config.toml
patch_size = [2, 2]
orthogonalizer = "newton_schulz_5"
steps = 7500
Rows from block 8, named by matrix and row number. Rows with one number belong to one neuron. Each number is 500 + 25 x the weight over the matrix's rms, rounded and kept within 0 to 999. All counts start at 0. Numbers have three digits each.
# fc1: MLP up (model.blocks.8.mlp.fc1.weight, 768x192), inputs 64-127
# fc2: MLP down (model.blocks.8.mlp.fc2.weight, 192x768, transposed), outputs 64-127
fc1.455:535448497512524503513530535506448488550424513465485481525498501515595510496486546517490440542544536466496529510374567558467533504500513444470486385470524491528463491521525517573463479494482536
fc2.455:491565410495468518447528517448451552459497510460471536500451501409430510452638505546459477519487485542496521506568554491482497455433434506510499501511515519564502449546497502479459602574581474
fc1.456:516492519460500440448517521471637495432456441480580472496475529493430521542593515550614541498505585523476579564512498583595428540448512514502569498483543422497610452460491491480480476502553512
fc2.456:453492541500534531550540460451525582495464478516474383498501519550499507522484516418594545504510499459530543515547502500504468480589490559464500440438512502528488538549495504502521513495445499
fc1.459:493501443470510500475512453541500491533516511514478496452472489487488590510493471547470529518497483460490508513552469470476444486495514497586520505494532501542462525535523444559501504528488471
fc2.459:476501505500515500509499466523498520473507479442503447499533541605495454515496508494473517465496500505438528448466511499604496388594495477496501510466497500457456512551503516506515492527502450
fc1.461:462548502436514485466573516570433546580459502454604494518437505483455512642447499539570492488578531474537554411474476565501500521484481500389462373557444529516515463513493455472536542510423535
fc2.461:568476498505483503432453562450451577558506515542472504508438579582437458512501485457479482395491517461512526512399454541517558453589504469515491575528477516487606466452500495496406530545438538
fc1.463:470623533502495560427536452485493569464486549461427536455499538582437466498483526457440457575522455585520474433579520512457476488393471466530548526573574558594464491545486469509524546531446480
fc2.463:530448518500509401454510551566536471500488493488536539491463505495466474460532438560501595483458489520485547544449499477548479501430438598521500484474500502353505486410523500487530492503533483
fc1.465:488488522482543505489501500520472497496484503556500480499513510473496441498509509491501484494523516497536500511503540495434510497502535488487472432538521502502501497506532457512521462481482526
fc2.465:491491498500535397521505431512525473510541537508479463499476534496449523494498502523496544488503502460492522491489504502562527521526497529451503509510495539482529471533460496499514501481491510
fc1.468:496525528388480466495503513516568479493486503422496508541558513542493493520486527572464488471495509520501512517505451505514577518501491405499463424497473510489523420515474516487491543487499541
fc2.468:487548444500496500554521508474483510525561482584501497501447523467543499454484500451505488494517517489501449499572521556481507494502442438524501489482500483553498519532458507500465537546502452
fc1.472:500500500500500497500499499500500500500501500500500500500501500492500500500500501502499500500500500500500499497500500500500499500500500505501503502499499499500500491494500496500502500500438489
fc2.472:503500501500502503500498500498500500489494500494500500500499500512511500499500499499500498498501500500501499500501500500494500507511499500500500505500500500500492500493500500500500500500513500
fc1.473:500494508500509504498500502504500500512500502500502496498499484503491536500498500500503499500503509494500500500510497502501487495485504500497500499498504501498498503500498478499501500507554493
fc2.473:502484505500500488501500500500499500496500500500491508500517518500499501499520508500498498500500500498500501500499501500522503496503500500501500500497500500498501505496497500500492504478454500
fc1.475:504548505505494458492507522526467436427535508494535580532481484429511532433521532510547553500489541564476515508584502568462573506536540504460434530538398486468519512519485550480403518494531400
fc2.475:501478367500485561503523503470503512494509481479435492440534514495485430440564501500482484483558503430539465561486506508584485556387631539532518511320521498415555447477463504504445570543558515
fc1.476:548413465470501629470469399435489589452511497471534504526504464522554506442576394475519539480520433596294498571482451485468499562435466540458507403544426455494488564562506434543561553505508492
fc2.476:540525489520523390526505476544450451507536493543469462485574454445426479364459453488475573501485509505557514549548370489458487547596617459561506490455486519505609478429481502503477466405493424
fc1.478:490532576490495486445516476424490575490523493447550540479522507488509446480538480506488487494495506495519528499464578392442437394447544471452509443485489509545468541531496525492521489482479516
fc2.478:525461458493498524544502529531453495518491509508512526522597557512453529505445461449499442563498500582447476442494463500585525626484500555402505531484503493509513513504507480472541429501534515
fc1.480:442492450452488595475508635503563518411471448464540474546506507439480464533507588512536470500505583518436454435549491415427498478578524473630458506495499458504578516566515439535553499559483416
fc2.480:457540498499525505425497426583515486575502644465529539503444487501527437465502662446445443502517500517561472591423500498487547543475512628437489558444505495514492559505546480511549571498515442
fc1.482:489494505580444493574481459424430577546453542491583497513560531489512537561535507428468467615493480486423459522549512584500421415433488572546543456432436479482493470446538463600525486538488565
fc2.482:426513572500522549495520506438504456500571475419572554484458524467438544542455469486562497524565500477452502487432486503527546579562595521449504669532518499512438448558398506502506558419546542
fc1.485:500495500500511508500499500496500502500501500500500500487499500500499505499499534501500486481500501498500499500500498502501500499477502505500496504500503500499499506506495500500507500502530498
fc2.485:507499500500501501499502500500500491500500501499500500500506500506501512500502497500486507525498500505500500507501516500517522499501500500500500498500500500495500487490523500500463505495485497
fc1.486:441499467461400532572453525508472454511558379508537500558455498392446486529531471505499526571496512499363470472453423528519501440480469557464500475453501517511463485491502494508443508492537564
fc2.486:506538484500554510490467471600632457492479521433467486479564486506462532535560477392497493482505496543494474500460485486524485497508503445506506458491492536574484516499553485501481619501449468
fc1.488:479495519591491563538482485528570462507501531504520504510508520502477584541520483504497565455542316506573455453493539499439564434496540487489428518530510469503531520512512488582516511507481442
fc2.488:570478379498506530519500607540507557530573500549547483470456504458568536509560453445480517527455497456534504621461468507414456504469510560408506511536498507502471428473489500499452479431472507
fc1.489:507513396588498549642584482500601474502506495486480603557592535596507497494415570640467408591419421409421454492508541437533570471517557446558594497566569466487461578518444426508380420563504558
fc2.489:467431500494524694458462512555575305470491547527511557500495453519566594478508525578652533459505499457518474387456390528389500508503504553457497520521517513522425485443507498502478499527485428
fc1.493:500472506501497511504506515505509502532500497505494496500494491498497500499498498499509515503504495481498506496503486489505481512505501496498496517497512514500500490496500486514523493500486489
fc2.493:499486497500504492500490500507502500500500491494499506500510517498503505496510524499497488489500500489499498500500503500517523498501520483501500470538503500500503506502500500497486499493497468
fc1.494:500500500505500498498499500499502500494498500500515500500499500487500503500499500501500500500500503500501500500497500493500499486501500499503500500500514506494500500491492500500500500500500497
fc2.494:500500500500499500503498501502504500500500500491500499500501499502497500500497500497497512496500500499501500500503500500501500508500503500499500511500500497503498496499507500501500501499492491
fc1.496:500500498503500501500500500499500500498501500500500500498499500500495499504500500500500502500500501500500499509503500502500500499501501500501500500508500500502499500500504500500500500500504502
fc2.496:500500500500500500500498501500500500500500499507500500500500500500500500500500500500500500501500500500487500500499498500497500500484500498500500500500500500500501502503491500499500500500503500
fc1.500:500500487502500500500498500500500493500500502500505500500500496497500500500512500501500501501496500497500500500500500497500500500500501500500502500500503500500498498496500500496500499502500500
fc2.500:502499505500500500500497500500500500496500500492499500500504503486500500499498500498499500500500500498501504503508503500500500497491510500499500507500500500500500500498507500501496500496492500
fc1.502:500500500501500500500500500500500500500500500500500500500500500500500500501500501500500500500500500500499500500500500500500500500500500500484493500500500500500500500500500500500500500500500500
fc2.502:500500500500500500500500500500499500500500500500500499500500500501500500500500500500500500500500500500500500500500500500500500500500500499529500500500500500500500500500500500500499500501500500
fc1.504:495500502500500502495502500498498497503509500498500498496500507497500496504503502499500500502492501501516498510500500502514506500500500500500503500500500504518500496500500495503497510500505501
fc2.504:501505500500500500500497508500501500499500499501490494500500500500500498500487504502501500502504500499481499498484500500474500505496500500501500501511500502484500507500486500499500500513500499
fc1.505:497541556482464531479520436434505519492512555460562588472488496454493494499502470503467475523421478512462557523496456472521459490494504511458525500477501504509472511538430533521517506534503455
fc2.505:480486468500489530509511514426511466545438550491542501500461526499507476475483516501457534511522478585575438452467472487428515514499548520490512572521466504475509552478414466501526434510505416
fc1.507:479504513581548489489479508514510436516484471465442438439565552511466485509523462512485504486524543478442544457485486516555492617531463583448508457483471490516498506485496503533563497492508492
fc2.507:512514498482421419601489511473569562521518484564484482523479505542530505506464560512483532481510495493410507518536515524458497505498467488468500608543500519514548456484502497494495538508494482
fc1.508:493373599482508456546489558527503454493406480489492521516595500418459524449530471561545520603454575448460536455571431457467503500581491494429373558544455546492475481446571533525495569535488586
fc2.508:510524414500498537488482513539510505509485499572585490495402536452504424530486543378560453405514498542511456552547571510498516500437452459455505418445502536526542423538567502503479398532506509
fc1.510:496417484401472467518416482514494499451583486494523496492372491559502531561496578487551515543488469503466474472533295577444557496449486518497545490494499449674491573478493445353504491580465496
fc2.510:489562505501473463446542509444634538474500512521592466502495513406472556484545566533508569524489521522479542519507482510447442535446510500391504415529496492534547563350489502483518438543492492
fc1.514:500500500500500500498500500500500500500500500500500500499499500500500501500500497500500500500500504500501500501500500500500500500500500500500500500500502500500499500500500500498500500500500500
fc2.514:500499500500501500506500500500502500497500500500502500500507504500500500500497500500500500500500500500500500500501500500500500500500498500500500515500500500500500499498500500500500503500498500
fc1.515:485441497462490504509496522489485511517504494497443456435545496505525495452556521451519500476463568511572538506500573522462519456533474477572428452486489500486527470543499510458503458486471537
fc2.515:472517531501490472544499498514525500532517501476526502503437513530618500489523466472475496401489516493508468604496477500537440495483553573450498530459492500513520481508523506494503538496481586
fc1.516:491511561482490499508478518498517504492512505485419474480497504479485548495500522505529460480476487470498549438470534513516484500478529503520498497534526535559523459501471586486501507448593495
fc2.516:512493495500520440506521518541500523492491501548490523484476465501501548532528470505473478495487499544499506492438478498540452478539518471497502465472504500462513550468515496545572509484476523
fc1.517:542530514445512404510533504566532548365443505449513489493542509458514564528491495417496500429544505451511571633596501486402506515462552463444579494520573487573468522524554490594513448469503521
fc2.517:503509532500485455551507470450479428564478500366472434488600609566613395440555496614470538489497500563480455490531442509546589433488512553476505523528486514451517430458543480495489523539499428
fc1.519:500500488499500500500500500500500499500500500501500500500500505500500502500500500500500504500500500499500500500500500500502500500499500500509500500500501500500500500500500500500500500504499500
fc2.519:502499500500500506500500500502504499500497500497500500500500489503489497498501500503500497500500500502500489500500500500505499500498510503487500500500494500500499499500508500500500497492499497
fc1.520:475506500502536502376490533628539444507448488467445509585495501478492508419427461503494546530489498528503485507455491493478523496501474488554432575498476446540588456420498540492528485503489498
fc2.520:428546503500440518563494506499551596473501482597488522513475496454491516499507433514486369510454495497445468566364557485566442504548536536492508490517511500470496513417553500509596556433505499
fc1.521:462509450462540610429510495509448648379495499421526549418522486517589443478501514521480417514512513575581555494552451405509299485555515451593485510480515531513411487461519492468438543486467478
fc2.521:551612524500568540481558512629487467507397551529467486493582602547414546487473472547483434431543500468493553394463477525558764548457474553441486489513501504556499497521498499503540449474649537
fc1.522:415516493562487514533507502549466567530582516393568412507546449429499491546525454480507509516537451498389523505421438481355438498469483626515498534444559497599543500463551502549559477549503539
fc2.522:529440470500581506441447508522553443511538497632636463485328568647515486543362399412454389480522522484542500467466432518559455479423470489481498620543499494607569457517453500518447546413506654
fc1.527:425572461508496495516526498553508363435477524555477557450502551636478491502460500529470457445530538433290456574442485536461612561514432540496465488356428494496411505625497442591527507496464583
fc2.527:520507485502519468503536525453631534499447602469443388469519474417504481501458424494474461539516506487527672482515546539594415502511681517486499468573523499589490547545427506465399490468578535
fc1.528:523417524497453519518530551483422512542499477537429590524505559487515504477639505491599478510526486565505544482507537466576576472492485513521563495490525550495513499438462426517495504522462577
fc2.528:481440513500523375508493505442527575452698516538481507508399440577555640502499472515486381467478481541547435443495704500414572508516404485534497483499492479441499477583499500491571538587593532
fc1.530:451472489490540456507460504517520545463518492504497515526503421493515504503488480471400486470435514520546476537513497545478501489500491436468493494456521520510507500521509443556531493546577518
fc2.530:495511547499481547518479499469460501514493496551478490500523498501461493522497519450490496517481500536494559552475491502538510494469498587532496447447504480428501417476442500477487532488493477
fc1.531:500500500501505522500486500491500500500499500501499496500507498496500501495503500500500496495500501500500498500496477498503500500500500500501500500494500487500498499502500500498497500502500517
fc2.531:500497500500500494500500500507486500495500500500494497500501504500500500498503500508495501501500500500500502504504522500503501500460499500497500500500500501500496497500505500500500503497486500
fc1.532:479505504501531476464484491512491517529531546488509546494495501464501464504513452505500544508489486509461500488490495480456464550506442513493502500488502504462480499448498511502518467487497454
fc2.532:524525493501485552545503500469510467518489470516465517500499485515477560495501507407494475470523501456494501520463480501514472493510515500516501509523502505552514496489499498497520458493496538
fc1.534:552474514536468462484507522465489480613556548449517559366551464483590550507479549518487529557519492588471532539442527532377485481433501483511489565557443559494484392446511548550521472494501493
fc2.534:547518484500561442517477564575540475474566491442435494502526518502502560393586476425608450477561491490457499543530546488488488490477510441444500498569502489479437521462497501485472482577533537
fc1.535:495480492519470519497485510496520554475467549493555498497477493469516504478516493526489502497553515455516504518557518474491517441500513463523500511514530503503498522491488508520495506500485488
fc2.535:511478521500490503529501500466500503503494487461489479500510489509497511526475531506448540471442499537499480516510518500531510514450550518506497505502500511525479514502513500521534538495494484
fc1.538:498569556460494522479413515456552408544421494611483488574472557562496428582525530545489523502532430541440482532422575549344523534430536582447519459577432489575468398530486416554481521481498439
fc2.538:554446475495571457512485458482412558500537469391490457495557512469515536517501527506547577430409499461582628469503499462575512630502500500492491448548527522508555469454520503492514453548545620
fc1.539:500500500500500500500500500500500500500500500500500500500500500483500500500500500500500500500500500500500500500500500500500500500500500500500500500500500500500500500500500500500500500500500500
fc2.539:500500500500500500500500500500500500500500500500500500500500500523500500500500500500500500500500500500500500500500501500500500500500500500500500500500500500500500500500500500500500500500500500
fc1.541:501518503415501485482447465494565451372439497461489395514511557426438540512684466474508457436513544526407538518645502576485504496491544555523555549495493504546465461483525499488459495493387498
fc2.541:557524500500396497537501511540458537486412587453500424497487538481452502426526467535410444475480500442502511497483499483522521476501604509574507523500509500529502560501523500472491491513450560
fc1.543:499500500500500499500499501500499500498495500499502502500498500484500500500499498510502500499501502500502500500499501497501500500498500502500500500496509502500500489497484500496499503500500500
fc2.543:500504501500500499502500500500505494495500500483504502500500500502498501500500502498498518497502500493500500500504502500502500500502500499500500520506500497502496501496503500500497500500481493
fc1.544:509492509523482510503522516483497494500502512500506496491519545517507517495501496525478533499473537503540527500501508502516512484527477503509499497500508488508518512518526502482483527503529507
fc2.544:508500497500490509503488503519498507500500475497468500512504487508501481500484500495497466479481502482461487520503497514486502525474498506494500461515500491473483494475489500498507499539481493
fc1.545:554539497501534536495556499531499486518527495503451400488464424489477543496407419499509496492421449582497530500506500542483402528496447524500486539453537499529571503562527455509503416478552495
fc2.545:496440495497471538514531499561493487503505485447501487488543630490460497485486585459525492486536503506465478507460545487579498527442487524457506480480489504467482558525503520500480488582469494
fc1.546:535403573521484493482514477616519479497529543418584576516419497563511444404472554548532475518498545520574371494545626525447479526506591525575456449442511527475492406548504572439449481492627544
fc2.546:491480538500464530512482504474522532539496490421468569507593540437389519483569496505533477393532499462518473388484437494563485506411512468451500568464512534569470563442466503512513444444425466
fc1.547:500500500500500500500500500500500500500499500500500500500500498500500499500500500500500500500501499500512500500500500500500500500489500500500500500501500499500500500500500500500500500500500500
fc2.547:500493500500500498500500502500499500499500500500499500500500500500500500500500500498500500500500500500495500498500500500504499500500522500500500499499500500490500501494500500500500499497500500
fc1.553:512415573539507596428509522556504498584600566391517540395523532467526499470452490468523509547560574537440500532557495485365434485432553524456504471477531574420523550456483453580553426510551421
fc2.553:516428530502478596521533513490551500517538516470480477486503509491447611517476501516478485519524512475457537470355477501593523493522458499484510622497502470529520551488400490488465446537444501
fc1.554:525501503504473522491523501517500499501472484500481481501493482497494501500489488486520500489512499482514540477510477498464471503503482472496509485495506503491503496512482502524506497481448523
fc2.554:504482499500495480513503516517479512509532492471493480499527511525493528506505515520480495501504500509502506492494494500590509480499496497469500481486501500499472508519522494498521491500492500
fc1.556:495502485536516493460490504468491573505521496501503485466462510503503526471488512511492528490499492487491527519497487486491508539501510549496523471511521466508499491533473465494491526527517494
fc2.556:526501501500504521500500500510488492490468501532496485499536487499517478514520528517510535549500500525500488501499531492536494504523516470551503483480503487517507493495517500496528500502513476
fc1.557:498597454480512398493545532379494343466482515500496496491445491438504555506448595536518576500457493508495551445443448497453485485503561458447471531494518529488517585497559527428499495510499416
fc2.557:435520493512444579476504467439381470453509481363482515504461498395482549408523679597478419503497499525460486560535496500439544538481463512553500523500491500518465471582441500501460693547534485
fc1.558:501497500500500502500500500500500498500500501502500500499501500500500505500500500498500500500500506500500500500500504500500500499490500500500500500502503499500500500500500500497500500500537500
fc2.558:500499500500500495500500500500500500500500500500500500498509500500500500500487500500500500500500500500500500500500500500510500496500500500500500502500500500498500500498500500500500500500471500
fc1.560:500500500500500500500502500500500500500501500500500500500500500500500500500500501500500500500499500500500500500500500500513500500500500500500500500500500500503500500500500497500500500500500521
fc2.560:500501500500500500500498500499500500500500500501500498500500500500500499500500500500500500500504500500500500500500500500483500499499498497500500504500500500500499500500500500500500499501500475
fc1.564:447505491478473491495411457565493522494517486534494472486465491485553507458530488528541475468481486481515492501507512504538522484545536520466472487522422490536515472535498500426532482507544527
fc2.564:484529497501526500502499470507459493486503502506515487494499522503504486508554538524494552503479497505490475515486442500445506477479532475485509526470524497505540534454497500563493512440486483
fc1.566:522457512545507555473497530543522478515483478563475460407491523451496466434522507521448526517492563493503494491496497543465501486500469480581507448489513503564529504508479528469468492489498461
fc2.566:451461452494472498515514512521490502595529529461542479499510510525507534512524478475497486509510498560509478462559454501588547489456481491503510431500506521487399518562487484500527497539497489
fc1.567:500500500500500500501499500500500500500499500500500500500500496500500500500512497500500500500502501492502496502500505497476487500500499503500503500500506500500498500500500500500499499500500498
fc2.567:501500500500502500501500500500500500498500500500500500500499500500500500499500500500500500500500500500500506504502499500523500500497506501500500501502500500500500500497505500500497502500497514
fc1.568:506498501501497518501496486489500496496509498500502503503502525490504505501500502497493500500488500493504500477498500492510500503501485506500489500506502497483490494493500468497499502523525500
fc2.568:498498502500499500503500500529521487496503499500500490500508503536494509499510505514498500490496502492504507506505514500500499502502502508486500480499500501496501497500500500502496483496487497
fc1.569:527515512503446505500567464476490502496488487519494600523474476517548468489495495471520442471434557500413542490532510555479455481484445533504487506532585495471414478522468411512554533456472478
fc2.569:526498555500546458529518437506434486501383500499578435508504569460459479480513511415519569549481500481499558471496467499512528562517437416512497477496498472538482569503466506514382398598530503
fc1.570:476534574436422447487476456500513523434567492494568559508514539493523538474472531568534555543486542546419556515529572462459538500500536452530512478495515533549429500491471551505527541505489490
fc2.570:445519499500511540573500459416475497515500495499539419484472489524495547489502511414486475496538497478536434431566513496499487573468500502511502499498503482441492492512471500511467512596465524
fc1.571:424495475492465565503464493489469513478541484535484572469544537526512547472500497528504453495551609400423564509490464450488416503502474464575575508423516511475491501391507494522527411474520525
fc2.571:532494534500536477516489496536476489472539513526542491494521479514508493538492530487533492496517491516550509465431484499549441523488504557486506445504531479592429499507462499498480560488480509
fc1.574:490403458523408492416525525613562563357503492490514505507417449446482519592570477391583566470523516510495485454522506405446515523446563484459473496519497469536508528489512543566489400477502482
fc2.574:485541464492536489506488488504484493574520495467509478494511505509499544530520559511544488507515497444530534527490499500473497419464421475585500573505478494593447479501446507474629501442436508
fc1.575:508496495494489571443449442469478399535478514418504455442565517557455445442552524532555526519515494548463508488452569474429415494496522543497525422466469485517538504398550560506477519479466540
fc2.575:470455512506484439593523499474429530483486480485508449501532508547502593539423474437493542363525500393494507474468548501606540449424551421540501455450506507506571502506497500524421494544567464
fc1.576:505498484487478507513598486506513570510493556609472544523477425491464487498463569503548560462490495542493535495500440574507538537491423554492523483508470443453572475454559498487442558592556558
fc2.576:422500459494554408410469487442443440464522508496551428496637527470506476553665492529473519506455480528574521569446410507389421514541578490458501583547500489494539510515493501475481388423386519
fc1.578:533475487488511428451482546539504519500558587568540469549510478465514525512491514497481425456485529509418489444621489548535507518500498490471457478577459532592562441510461443481529493500519483
fc2.578:498424505488516566567502496452498452498523473436489443502547570511494523466461471493490485450522518457502514487364595510489440590499567537505502483498514496408495501493468482507391368508488539
fc1.581:451581410516494426587508530508514528431559475528403558523648501549494535435534474599461402476537496492417484499520419477526496430516557513503540442437420411549471525548542389552476464541549402
fc2.581:484490419500448497522523504486417523523604495491537522501439512487505519501415527467475621475536503387577533522504498500428669521572573498602496599485496482442507506525501510474565498640530583
fc1.583:500500500500500500500500500500500500500500500500500500500500500500500500500500500500500500500500500500500500500500500500500500500500500500500499500500500500500500500499500500500500500500500500
fc2.583:499498500500500490500500499500500500500500500500500500500500500499500500500500500500500500500501500496500501500500501500500500500499500500500500500500500500500500500500500500500500500500499500
fc1.588:559531452508413506557408476452472547506472458439606553456502503547486437490541524555401508538549434425454499500384411518500530516421491455523462527525508447572502501469509501487508515489561502
fc2.588:594504421503494495418533504552491445501522474426496464498543523544490574532494549526533491578507499501404398600403501500490495523509469540491487462421502500487437485467505495529532509486461521
fc1.589:500500500500500500500500500500500500500500500500500500500500500500500500500500500500500500504500496500500500500500500500500500500500500500500500500500500500500500500500493500500500500500500500
fc2.589:500500500500500500500500500500500500500500500500497500500500500500500500500500500500500500500493500500500500500500500500500500498500505500500500500500500500504500500495506500500500500499500500
fc1.590:500500500500496500491500500500503500500500500500507501500499491497500500500508500500499503500500500500501500500500500500500500500500500500500500500500509500500500500500500500498501498500513500
fc2.590:500500500500500500501500500502501500498500501500501501500513500500497500495497500500500500500500500500500505501502504496504500497500500499500500501500500501500500500488507500500498500500484500
fc1.591:500500500503500500499497500500500500500507509500499500499500495500504490501497500500496508500500501502500500501508502501500506500507501499498503500519500499509495500504512500500500500513500500
fc2.591:500497500500500499501496500496498500504496498509500500500507504496493500500496507506508504500506499495500500500496495500500500503462502500487500498497500500500506501500491500500497502502500503
fc1.592:501500500500502500500499500500499500500500500500500500500500494500500500500500484501500500500494494496500500492500501500500500500500500505483498500500502500500500500500499494488500493500500500
fc2.592:500500499500500490500490494501502492500497498500498501500500501500497500497503510500500500500500500493500500505501504500514500500487500499506500496500500500501503500494500500500498508499489500
fc1.595:510500500500510509508477500486500484501498502500500500487502505503476500460524500501504507495511485506513488492504509504500494493484510521500500501494512500512487510526501498501479498499500487
fc2.595:499500504500493494506503500499500500489496502483500500500509511502500499514486497509507513499500500496500529508508517500515516465506511489499499506499500500496500502468528500501498502500483504
fc1.597:555535493490445481518534504519485460514508504404583552502447424514459629473525427457507448500502503446485490512442538552402524594496466544497530527474453484509437501585496545520490485444499410
fc2.597:548480471502551463497475505466498500527456497475484420499584495460515439445507464518451500500493500507541615502540475490514487454570536547558500518486500542517528519503473493499485443479494593
fc1.598:500500503500501503500500500500500500500500500500500500500500498500500505500500500500500500500500500500500500500500500500500500500495500499500500500501501500500500500500500500500500500500535500
fc2.598:500500500500500495500500500500500500500500500500500500500500500500500500500500500500498500500500500500499501500500500500501499496500500500500500501500500500500500500500500500500500500500482500
fc1.599:453459543535494526526483509465538460467421560477495500516483517554514491504592470598458419506475557448498505464528467519460527546542508487526553524549508560504506628369430455494480559488475477
fc2.599:498532549500429437413503512522548501498510467496493506481523589548459511497477506435520503522474490476499518562501474494551512537573470506453501543531530486473516350493511475483498507476509508
fc1.600:546519508457503492507487483474713649424535457539441542433456510453437490550592467490635466481509613627468537516547577594516445494498486514552514495517601346594654468550517495502529428509475569
fc2.600:504454509500445573513499528502510427463605479522546569501545465500490503538529486436561528508494500505557575655499539518603677440390511503419498382558494508454587550510502503504464507549539561
fc1.603:450503436572502574487489461502489458548506495560502479518499461485562554510499532479545480401630467556478474536449436582525523466436489514502487523408481535478493500474554564526588487542463551
fc2.603:501521589513504372505535500547538501510436468413519511466451493519525385467505481513414494512472478450497477523500549469475516443515526412554508507587507474489472505533550500510518601498499472
fc1.605:500500500500500500500500500500502500499500500505500500500500500500500505500500506500500500501500500500500500501500500500500500500499500498500500500500500500502499500500510500500500500500500500
fc2.605:500500500500500494500500500500500500503500500487500500500502500500500494499500500500500500497500500494500500500500500500507497500500500520500500500500500501495500500500500500501500500500494500
fc1.606:506493509430493506459545529512476390477480460509466545511502532509443500510450469522492480445492640493490499520480508467502435468506522489494544532469450505497487540445525469516524485504503462
fc2.606:485484482512593494592500490439498596479502535500484450500589485556468475476487489396405507561507502491498512451562477500463415513496463490463500507566504501591447492483482498491506490554499498
fc1.610:500495507508514503485466500489500503515495499498500495498502503503500501499496516508508497500500515483494501498481500500475458513497503500508506488497514505499500493491484498500511495502490498
fc2.610:493482505500490486512498500502500501491501500506498515500506500500497517498500505494490500483511500466502503491528500500519533497502500499495500500547501502503513503500505500497492489494502507
fc1.615:500500500500501500488496500500500501497500500500500495493500501504502510499499490501500501499500502500502510498500500498498496500520497504494496501500503500488500500497499500500500500500500498
fc2.615:510500499500501500507496501503500501499500500500500501500501500500500500500500500494501500500500500500500500502503500500501500500497491498502500518500500497501500485498503500500498509501494506
fc1.617:492515503546500494502512497491501495499500495488496515506512498502470470498465505499505503492469477516485499495481484497504504525488515505500500496513482509497516497504507499486516498510468508
fc2.617:507502506500473515496504498518517514490513500509507488500493499500490510490566490502512487501500500518513508497500470493486504510542499500504500477474509460500501489491517500520500495479516457
fc1.623:517399449544485578502470491564489463501566601445475572472429523452501498475494524491486490560490409526462525621511598506492453493530559500392429569490506492566496501500571523446500507577375540
fc2.623:530436525509561427467484466478490521500477455480578470505539514489518429569543395501492461321450497509460535514527501497450442494468427489537495494453543489515496450423449500483540463468574523
fc1.624:486447493520506483479504502546483616455499516541499515412499501497499459456533546506458441604500482619557570498564541484449450492578536473526444546485503501485531514500477475566481522449528496
fc2.624:505514533501556541509508480551480508586469494520386546480476620514450517452485504435472520465499497494468526501500482530496547523527543503502500484526512499471494449552564491453536469528461482
fc1.626:500501501500500487500500500499499500500502500500500501500500499500500500500502500499500500468500500500500500508497498500519500500497501500500500500500499500499502499500500500500500500499500500
fc2.626:507499500500500500500500500500500499498499500500484496500500501501503500496508500500500500529502500497500500500498508500479500500499504500501500496508500494500500510497500500501494500500499500
fc1.630:504498517501493480498487521500503501509488491518493505501463512492502541493512503515499562492494500503500577514529498500502490486498504512493479467485509497506509494491494498500501480499497505
fc2.630:509501504500498509500495501490502505494499495508503499494499501503496510474501500519479491494495500494494470503498493501505489500489506498479500498510497500489511495517497500470495498466480548
fc1.633:500500500500500500500500499500500500500500500500500500500500500500500500500495500500500500500500500500500500500500500500500500500500500500500500500500500500499500500500500500500500500500461494
fc2.633:500500502500500500503500500500500500499497499500500500500500500500500500500518500500500500500492502495500500500501500500500500502509500501500500499500500500500495503500500500500500500500503500
fc1.639:522583531552446463382546452503486523462496591445520496407513494564432572498472495419482470463501592570409486545584442614514518544427461603513500424423476510479528497469427479538562598516528535
fc2.639:497519501501433580643494570498479418556517349559427386534432594529512411510489517379525557502526500501500450415529585516532504518508484450494495492454478537536414497493496507525511470562561496
fc1.641:555519504569496587555509501579442424481568476509495586561504485464494448521536460472511501519527503500500439555553496486464456481492585481533508508439539502533476491513463433493488424500493493
fc2.641:497430509505479489503496464436491502516520497502468488518508396512475493506510457483462512509493484471448531551456586513534461452500525535492500533475510524471484478469449480521490530416501465
fc1.645:444472428498500466539495588458564607521529537486372481489489530493519475464469614517493495518474500513501507492439457515467503567500466574493454436554492471475480461551475472496471517468550514
fc2.645:503527485500493461448525472519524475506505494502498550498429514488494507487525487523565454577427503494502498498461532500446507501499493507519498499456504500448543480501520500502518474458466500
fc1.647:533494501480501534499442482493580498449467542530477464499486475542486505454506553440516513527488532504507522482574463496472455495473550542499492499473520498520499493482502499540469536515508430
fc2.647:501523515500550491490506519509472510516515505488506580494518502494470444455488479513571499526494489540506574532492455501481534497534462469491500524480495467519492520416506514505486556454475482
fc1.650:497487446501503399509415519437472591497549507494504544513497478499535371522475537485477606498502513549564497499518544576438418487478433481468471422500383457492446436520485512514443565493408496
fc2.650:461523508480500529466480489583501415512425506562508451498498561454523539472435377499401509496461493461537498550488539502529612528511426503428500571520511498619494456450507492502535490505563471
fc1.651:506496455517472484500522474498510513472500522505472513476490519435457492537501520529477494520495482478498542502527514496509500500504447501527546486497505528524478494460502518482489491536488480
fc2.651:494510500500512489516514504465499489480488500508489502492513512506489501483515494530545543502516501505512479525469495501522490508552529503501499501500492500484490477495496500493499500482464496
fc1.656:499490408555482492523472523483580368534468465520442485524557492512408487481529499499537566496513491570457471481459518581453524518508493524465567442470471515478423471422546425533500344531470460
fc2.656:418512515500546461500487490475605635471670524572440521500489512449492463495476492532504517479428473503482534455575432480492501445543556492533502625499523497491448519523349502526485623461544580